A small image classifier, trained from scratch.
Model: 40-pixel images, arch convnext_v2, activation swiglu, moe expert_choice.
Training: muon at rate 0.0064, 13200 steps, batches of 256, held-out accuracy 99%.
Data: trained on stained colorectal tissue patches (NCT-CRC-HE-100K), 22605 training examples, 149.5 epochs.
Rows from expert 5 of block 5, named by matrix and row number. Rows with one number belong to one neuron. Each number is 500 + 40 x the weight over the matrix's rms, rounded and kept within 0 to 999. All counts start at 0. Numbers have three digits each.
# gate: expert gate (model.blocks.5.mlp.gate, 16x96x96), inputs 0-47
# up: expert up (model.blocks.5.mlp.up, 16x96x96), inputs 0-47
# down: expert down (model.blocks.5.mlp.down, 16x96x96, transposed), outputs 0-47
gate.29:491539550504458408502505405601497513571511518453460523448509609617522476448480549468507407484510488489503472497459469454432535547462474458490494
gate.30:538493488477550430618573494504408531580518507487536452530465461534523526553492429421441487574482491465465495458477450541526527544494623482497548
gate.31:533494472516481451501555504455531442532513477482535537570472532517571516512547561525524559503527495482470560480492543457495479478479469550540605
gate.32:518481488569544524499513549485501442525525534485518517547512533551537564511534428456538515502487484473530570479391519394458497497502488432632536
gate.33:560521512420526459526423529527504545519415457510451541507541557457596529453521517534565417552540552546484541451446517500571516440545442442487555
gate.34:432541524534505439422567581458518531435451512520516440445489503547538451476503435539461553499454569553519585551401526528550487528546496537489453
gate.35:428533491496502490504547483543534533515563552471499380469557502552480556495549541486479472562456494506504416567478468485534538489535492464398520
gate.36:520474462497550446497466519524496476523496496499527481502559470502515531481479504522445513498491519489529535523480486468453509535465524554531575
gate.37:535441468452562456535458556475452464551343414508503525523541500479557538434506510512437441480475505518481519400446482600485527517536618460556478
gate.38:555542498464514443489550457572407523507454547521546506438488577472435456544461476460424542446503534533463524462484513484450442496534464637495469
gate.39:516508476520479463496507496514472497495509481508507500511551520497483524488498484509476522507472509490536498470522474496494519507500510513517515
gate.40:472474540516558474477545510541541477453504467532480500557481487501504429484525478497462534498467528517520460508492489438489512534556483586439474
gate.41:502445499487462473543474490472545496447455506476524522414456510525508433523549486497500566511480537480496520454482490493481523499499516532524514
gate.42:489490522502489509500474544486524557477531508500559457502511522503512446499512478541503463535493543497491513541484514498490480465474502504502525
gate.43:509506469518471469541516564567552465507476496501551518530514519463453398538441500508505479462490490530497563527549502409530534503551561480426494
gate.44:509477526461442474512530476489516430524501417461515424402496518531495541522659449514515547535496550511567473533537554530434513552493469504507485
gate.45:459539445508489483477519472544434541531469492471537445481472476522474524421505482521555519525524593458519509482487457484463463431536540501519537
gate.46:478489529482504504492471524472490471477523497497508489508486507519506525501507492478501487534498501498498482519497485501534525481490522525509476
gate.47:516555490508542435488461498479491443534534598508499568494553493478495527549463449501504483515382531514453501544499461500541478506559524476463530
gate.48:567454477497581544559412476546517515458470472499483483510463488478485481393561540504403526512508521514509487497405465468484534498497452515501540
gate.49:447542470483501562497456516434445486468488491529504562493472548533484491431558526495491472531470490469468559571530484464505535457468486456532461
gate.50:425497466472504484549500488474503472451532520442511537504540525475482445493540543487528496517533456515526555536545444558401518489513516451513488
gate.51:462497485464500410504567508505464463520521444486445496479578485496511501524480477546524476435534493438533466482492422549514494504488520555539511
gate.52:483507538531440542463474625508505462439513511588505532490528414507482501548529446527537491484475431481437435478539576556454464497524481514499499
gate.53:495567484477534460457450507575481519452459486456525526493511533466449445543538473559568544395466469471488509532444453497532496500554531493463584
gate.54:487523455522508498548544490493493490465523548520544426511462434493515547540494492515559549556572476436400414492485547590517509473486488581464474
gate.55:516469447527480529669557518482462459472556474409443531461482480463480564491471521477481482478435527532555484565526567529560534488508498506483429
gate.56:460527479504560478493553528504512507517499496562472470549506514513459449493544508575456481522458533523541521471449525426568403573443476540509508
gate.57:496490451502502504517536504511472521511521492484486480536488496532512467477488495534489483501524516482508540503500496486491436525525481521489483
gate.58:562477437555594537485488538538524523462430529505566466500524465537475549510473505416474494464462526448516507411497441469492474443521457514586546
gate.59:504572559524468470558479457489549540473501504465479484496497458390564494471592479473463561435545531428532546440558509485464528489571542508539512
gate.60:461477537465522498484578494460488499453516505471474527481473438433641539530512516443486401487529463455394519520486476520523489572520508481563589
gate.61:477506507435503470496448557594493448381530480519481543512503544497553503506479537541469528558478535460452513544513532400559514332547492546446501
gate.62:453439402447467552526454480473496491435504433523458485483452516467489480482527473549542541508502543516433500532437539429502460511576505448535511
gate.63:557475521515484460535461490483483473506511505474536517503471494494518475496488515462470480475543515556418510489481451521486471436449494432578556
gate.64:501500495515468568533435487491440550476532416568459527518471490498492531584493447501484502445500502531524504514521586478446490476524472550528516
gate.65:555543551482484517539568534518512455561495493545568514502554544547500419483415452488559491509448476452480582504475534541523475442469519520412505
gate.66:517515467459483542519480453532439523455527503507398524474435497538521493480490475557447482470536432498499533473442508528467557490548586484602468
gate.67:574501474429483485443559500505493522437459384493460490448495498568649510476521515457438521410532526516479564458481498646476593491480462473514537
up.29:520480640517424430533488391483508525492486505408475547542473611570503523518501502455458478506529440504522387463527504551497523498498446478495510
up.30:546548468476513470608555559540431527528490498500508471538413495444508566538534468423483491589517459480476480424469476552476501531547609542484530
up.31:534439466507466473536533524574484565517534430466519491476539497457506536545483473606539507558524493453513563428452488533504492481464500558554601
up.32:504521464445507464515546455533514522510496463488478459473500447424469482501444553581506521484557535490471471469594465547535493534533532565462523
up.33:530498543438508474555509527565485534468451514527467476501494492425579582461515492534579400584577516499465507498494538590600536471539486435528570
up.34:444515567459502418571551470461506435429457493446504523503523483497514524565501493468456485468495513549518481572466559528564485503525520479487505
up.35:512462492505475502585468550546534485516438491502545513472480535552532534469466470551500528439468491545503476484480484535469462458501544504517555
up.36:533477502513461499522530448525474514527465480528537492518530511535489534428455462473507511511518588562540530469468534439388504500509488515488553
up.37:484513513519438535435560452510528490532613594494518468508458488520469449537477461461559578503555491510466494610565539387468441484446519501460507
up.38:514522436616483527528512502459550513524537474448422497552493496454570506465508526539505499511469458465467461527470493590505504543531421420582526
up.39:487509502523495488476504498504512449510516511475476480508509482481507488504450495481460503526481474528484495472490507515545486480493505493554479
up.40:504543550457482531501479471488480482509484480497499484462477538542499457508486479515531521512520546452484529512509493509518465511458447486499432
up.41:531420458479529551459545464548431492549535471555532444488517486519531551552427507449490528492508441466479487507521525543522431464501493508490491
up.42:477499475525468514530524489502451490542461494471454510457498495526541529545488517512498534485513505467473523473561493510500517497511487482499495
up.43:507495466502534481557523566546567491501493525479513521529495509440440399503435516544473507461499519529502540501529548366494531538604532487482528
up.44:522443549522526515513501463544512471473489428489481503450520470512537480503580479512543547504510531542524432579499536466512489494478468578488453
up.45:517467473478493434467518465463467527535485468532497526515501558502437440502573533487504505527504520483500409505471536482416526495498546503511472
up.46:529500469505473504502546474496487500533523491512480504484476494513475498464513488489489504485508513524507486477505529490465509541520487503471492
up.47:486513493520545403474483519466477483441514507510494521530548473506498544527444449532527457526409462520440549558493436474558531507549502460487523
up.48:516500472533522557535389494551496518480524455515483431542470526426512472410540526515446486495447526540508472477440446453456510511505434508477537
up.49:473531457474555488485492490453489466404514477487455587461478570496497513484508588490457486543509470510490562564565487550477494523463468417558480
up.50:541437498550500490466490502484479537564448465528518511483475467503493555509470451540459502482429565514459446495508561464558469520553494547482546
up.51:535510488525510525459487573474544515515462512516511493462465410534521493483542508450466412481484559516504515479519534588489484472494517510479459
up.52:456450473535488418580543385460502504543468426425506486523499525565489511471514543450442442540560585467542535531433395489534542512532431540569505
up.53:475558505456492519546468526501450502465494453525504496491465482487435595519500522526490487567528522507487569500453467481534465463447465490485511
up.54:504491521449527480439417452526504488538486427518505538407513563501505470454612553507485444522507422561595634558483444484427505486504482495525446
up.55:487492539525488506346499479515545510519441528588553461587528539555558458457571448492510512468543477494491518487521458458485502478465543489488594
up.56:467487524477520486492571533506533534499491566540532459575466494529487453517551540592435473467423534550499533440436515412521425529474453495510503
up.57:514485459515501501536530484559519483519555500460505554464506475529448496489469462525535459479524455514496574510452448483521512533530481507511476
up.58:399484494423441478493484521446485463471577443473357572565445552490475424467531517530454465532497499528504497598464547547543540530523492467426511
up.59:493537562527507543539485468528531557463457501550530501487500496432490504542572479510523533440581452452500504480567550549466558508562535458526513
up.60:521588426503454482529472454537431502582466499510527503463495528582403475517532520515549541502445613522580496474512514507490495459498476519457362
up.61:565499471490497502483503477441543401633506512556514354459538430498479497473472462416515473467506456528541553571490543536493508587447518477516468
up.62:515491583537510557476466573460510494509473559489515478507425515424601547529511510512521431439476472507551461566507509520428481568440520504550480
up.63:460521473482495541497524504520501533498527526511491497510552532484503502512480476536511521505446498469580512516505507495515531573554518549412438
up.64:503497475483503477483523517518576420552509526424543495496557536502519510431512512511519487498515559493436498502511453445555497537464507435501503
up.65:554531548507468518508547512499526461547475496540563488499546541514492435463414478509560464518435472473481583531480522552553431465437517544454446
up.66:518448479419509548577497513573476544458519438473439557528451487493440501424493442545466554535495475466524473498476570501458498519521551505619484
up.67:593459421411517502426527460510488552436493383479442505433520502583639491462512561443431526444550559515462571474517516615488580490457457446548525
down.29:458530489452516480531419474470487512464517463482489521497558483538564481487441415510566508428504508481474478560498545507464449483606470481549473
down.30:496481518605516542555403575552561484563479470488560451491465422536495514525510496500443453506450489481518467472553538532558401450479515418538500
down.31:434488497432441476535523530526500576495509475450538474440475546488535476460520411494472491551479563540486497515533473512546474513587559470469541
down.32:438457487477557527632443487519546538578569477400391483449539547471481454478496466501431506514538425522381596504488561510501557526464592506472435
down.33:490562408563449528414508462531540518462505530487469469425538534518458537458529488594499541463529552493451523544414482464523508557503447430432428
down.34:506489484525469559481494462514503490524508562449489573464457501467470516518503493476549464562469474490457535484512420520495558487441526551445457
down.35:527508443482516521576511537530495471532552508523474450538505560481460456458542484498445478416488472521530588492471578454488443524465492522509545
down.36:492530453496519533528510501523491476511501567464500520510436486454472515494487529475527496516508507491517548513504498522484484547511516470510515
down.37:544549542423400572518517527523495477469613449483528468443471407517527503567513530465502491513497542490427442437382490546553437465414491474621575
down.38:474471516494598414427497514427464501441458513557500404502597596466503539470486490568501556527517496481534421495446403521465540472472509453472492
down.39:520527493478496497472511471488490519518534490513511524512468536504494472498505483501505511491511503515490523485459501522489533495499491528508485
down.40:467468502503510447543491483528555435528515566493470504484511487514491514449481419528463514541481504506474511472471534473426538524530530498541554
down.41:497506507539487487457496475506508500493531492439534528487527502482459488477465544549540478493521497529459467506525507500521525553534516496478521
down.42:506492470494504509528449521472518510516556490560503526522476513524488490505501515540499511501474499502535500529523467521490512493521505467472490
down.43:469433552462532558442594521485564476496481582534553527482476514516537406487491423486518443485491525474579482588396509498523446476500557515385587
down.44:496497450515493530536487496489542532524504469502485439485480546505550515497477573531446463518452517532517469414473454452472484460512553541586569
down.45:469511490470446510523493526529448488494509497497529540539566509553529511466419556493495490461510465454541531497518510432524566503469506493447485
down.46:519446505493498545487503490521487461486505479493497494512520507493516501504491491516480500482492494506494526500506495501486499485523480502513499
down.47:520535525499533495499555522462465505564480432505440492480503557489540494577447469471527525564504480423526579563475442554448509480453433603415547
down.48:383533498582527462584585610394454515541508506454567476547398526539568627429482469465583421480499456515525537510516425485565431437491571393494442
down.49:551555481460534502475547448459494475521567493544515507538484563432507479464515536453531522480462493469552515521466511540426517458498460569467504
down.50:480498473483501508488471478495529422504505496537510499564518488527486531546495541438540493541464454541472495512499556457525504519483496582514512
down.51:502503542426518490466516577538506490472462554556543506488566490534515499498523584513492493535534528497592475483585519599498483564443477447559495
down.52:533523421452546515503552518523497459532427504437539558549505464453497478525514503446509530545441463479458529530523430523534502461478458512529430
down.53:491541481482505534515487510501492481540574515498505542512469465492485501469520513519396490499505515475526480576473463548493546424484481560455489
down.54:543464524486482418475591571526526531560484485522510541541418480507483515554503533498518479528548465600509534461505439512512544436461504507581563
down.55:538556487439512531533508537486584493375554591470489468460460451535391456427538529520476530563497516510465564479525560559488476488517491430459449
down.56:558518549529497459527600450537522506446586456542530526502465559569530460528454440498497442503515498463489510400442503523460465508485484470501456
down.57:490467496451520456534513466507523515489453520500503457507502500502491532473529523517512499514518476517485496523507536468475495509527518492509514
down.58:420558607573479538387500505456477526494486443539505562538505551490475481502502562583504527449493481477491420544490535484544515539516521363534580
down.59:488500404563464469493531471502510484465500482500464477572544543527603501506485503475500435505501494530528543521527492514535454439478517494508494
down.60:476416480486491509510531525439545474505546424518448423537518488531495439480495549508485413469444446517455538429395512448492567482482515572578519
down.61:508492395406570420485500507524480501430480533545520491496458447556397513463427499451493530587533513538530444486495557500519539417526494532447468
down.62:458561414474555430501420527443478498457552510488469497494539523438469514581424496488528569525550545534490512509516455536539605577506424516435466
down.63:529426460478458495393509507518468463486498507548519498524551439488532510422509510554456554547507539493498545521485538540543556501479557537491493
down.64:538535583476566489608528490488502552494542483540497436455486473485455518447567544495488453464412524481492508481532502488440480517429421438530546
down.65:430612547477430460576585490525554497495457410504503502486514497498467561523497486552554444490505517484484488558460479488469474476619583500552457
down.66:477446510533507548471459573493497406537433565498522544525546532444555509469451502480479502446513464495496363550416493522429495571496608490529534
down.67:526456483479453470520515525459467539513486540490479531501527516474534463469493487492506494416549561440524472492559525520551477500598413465514451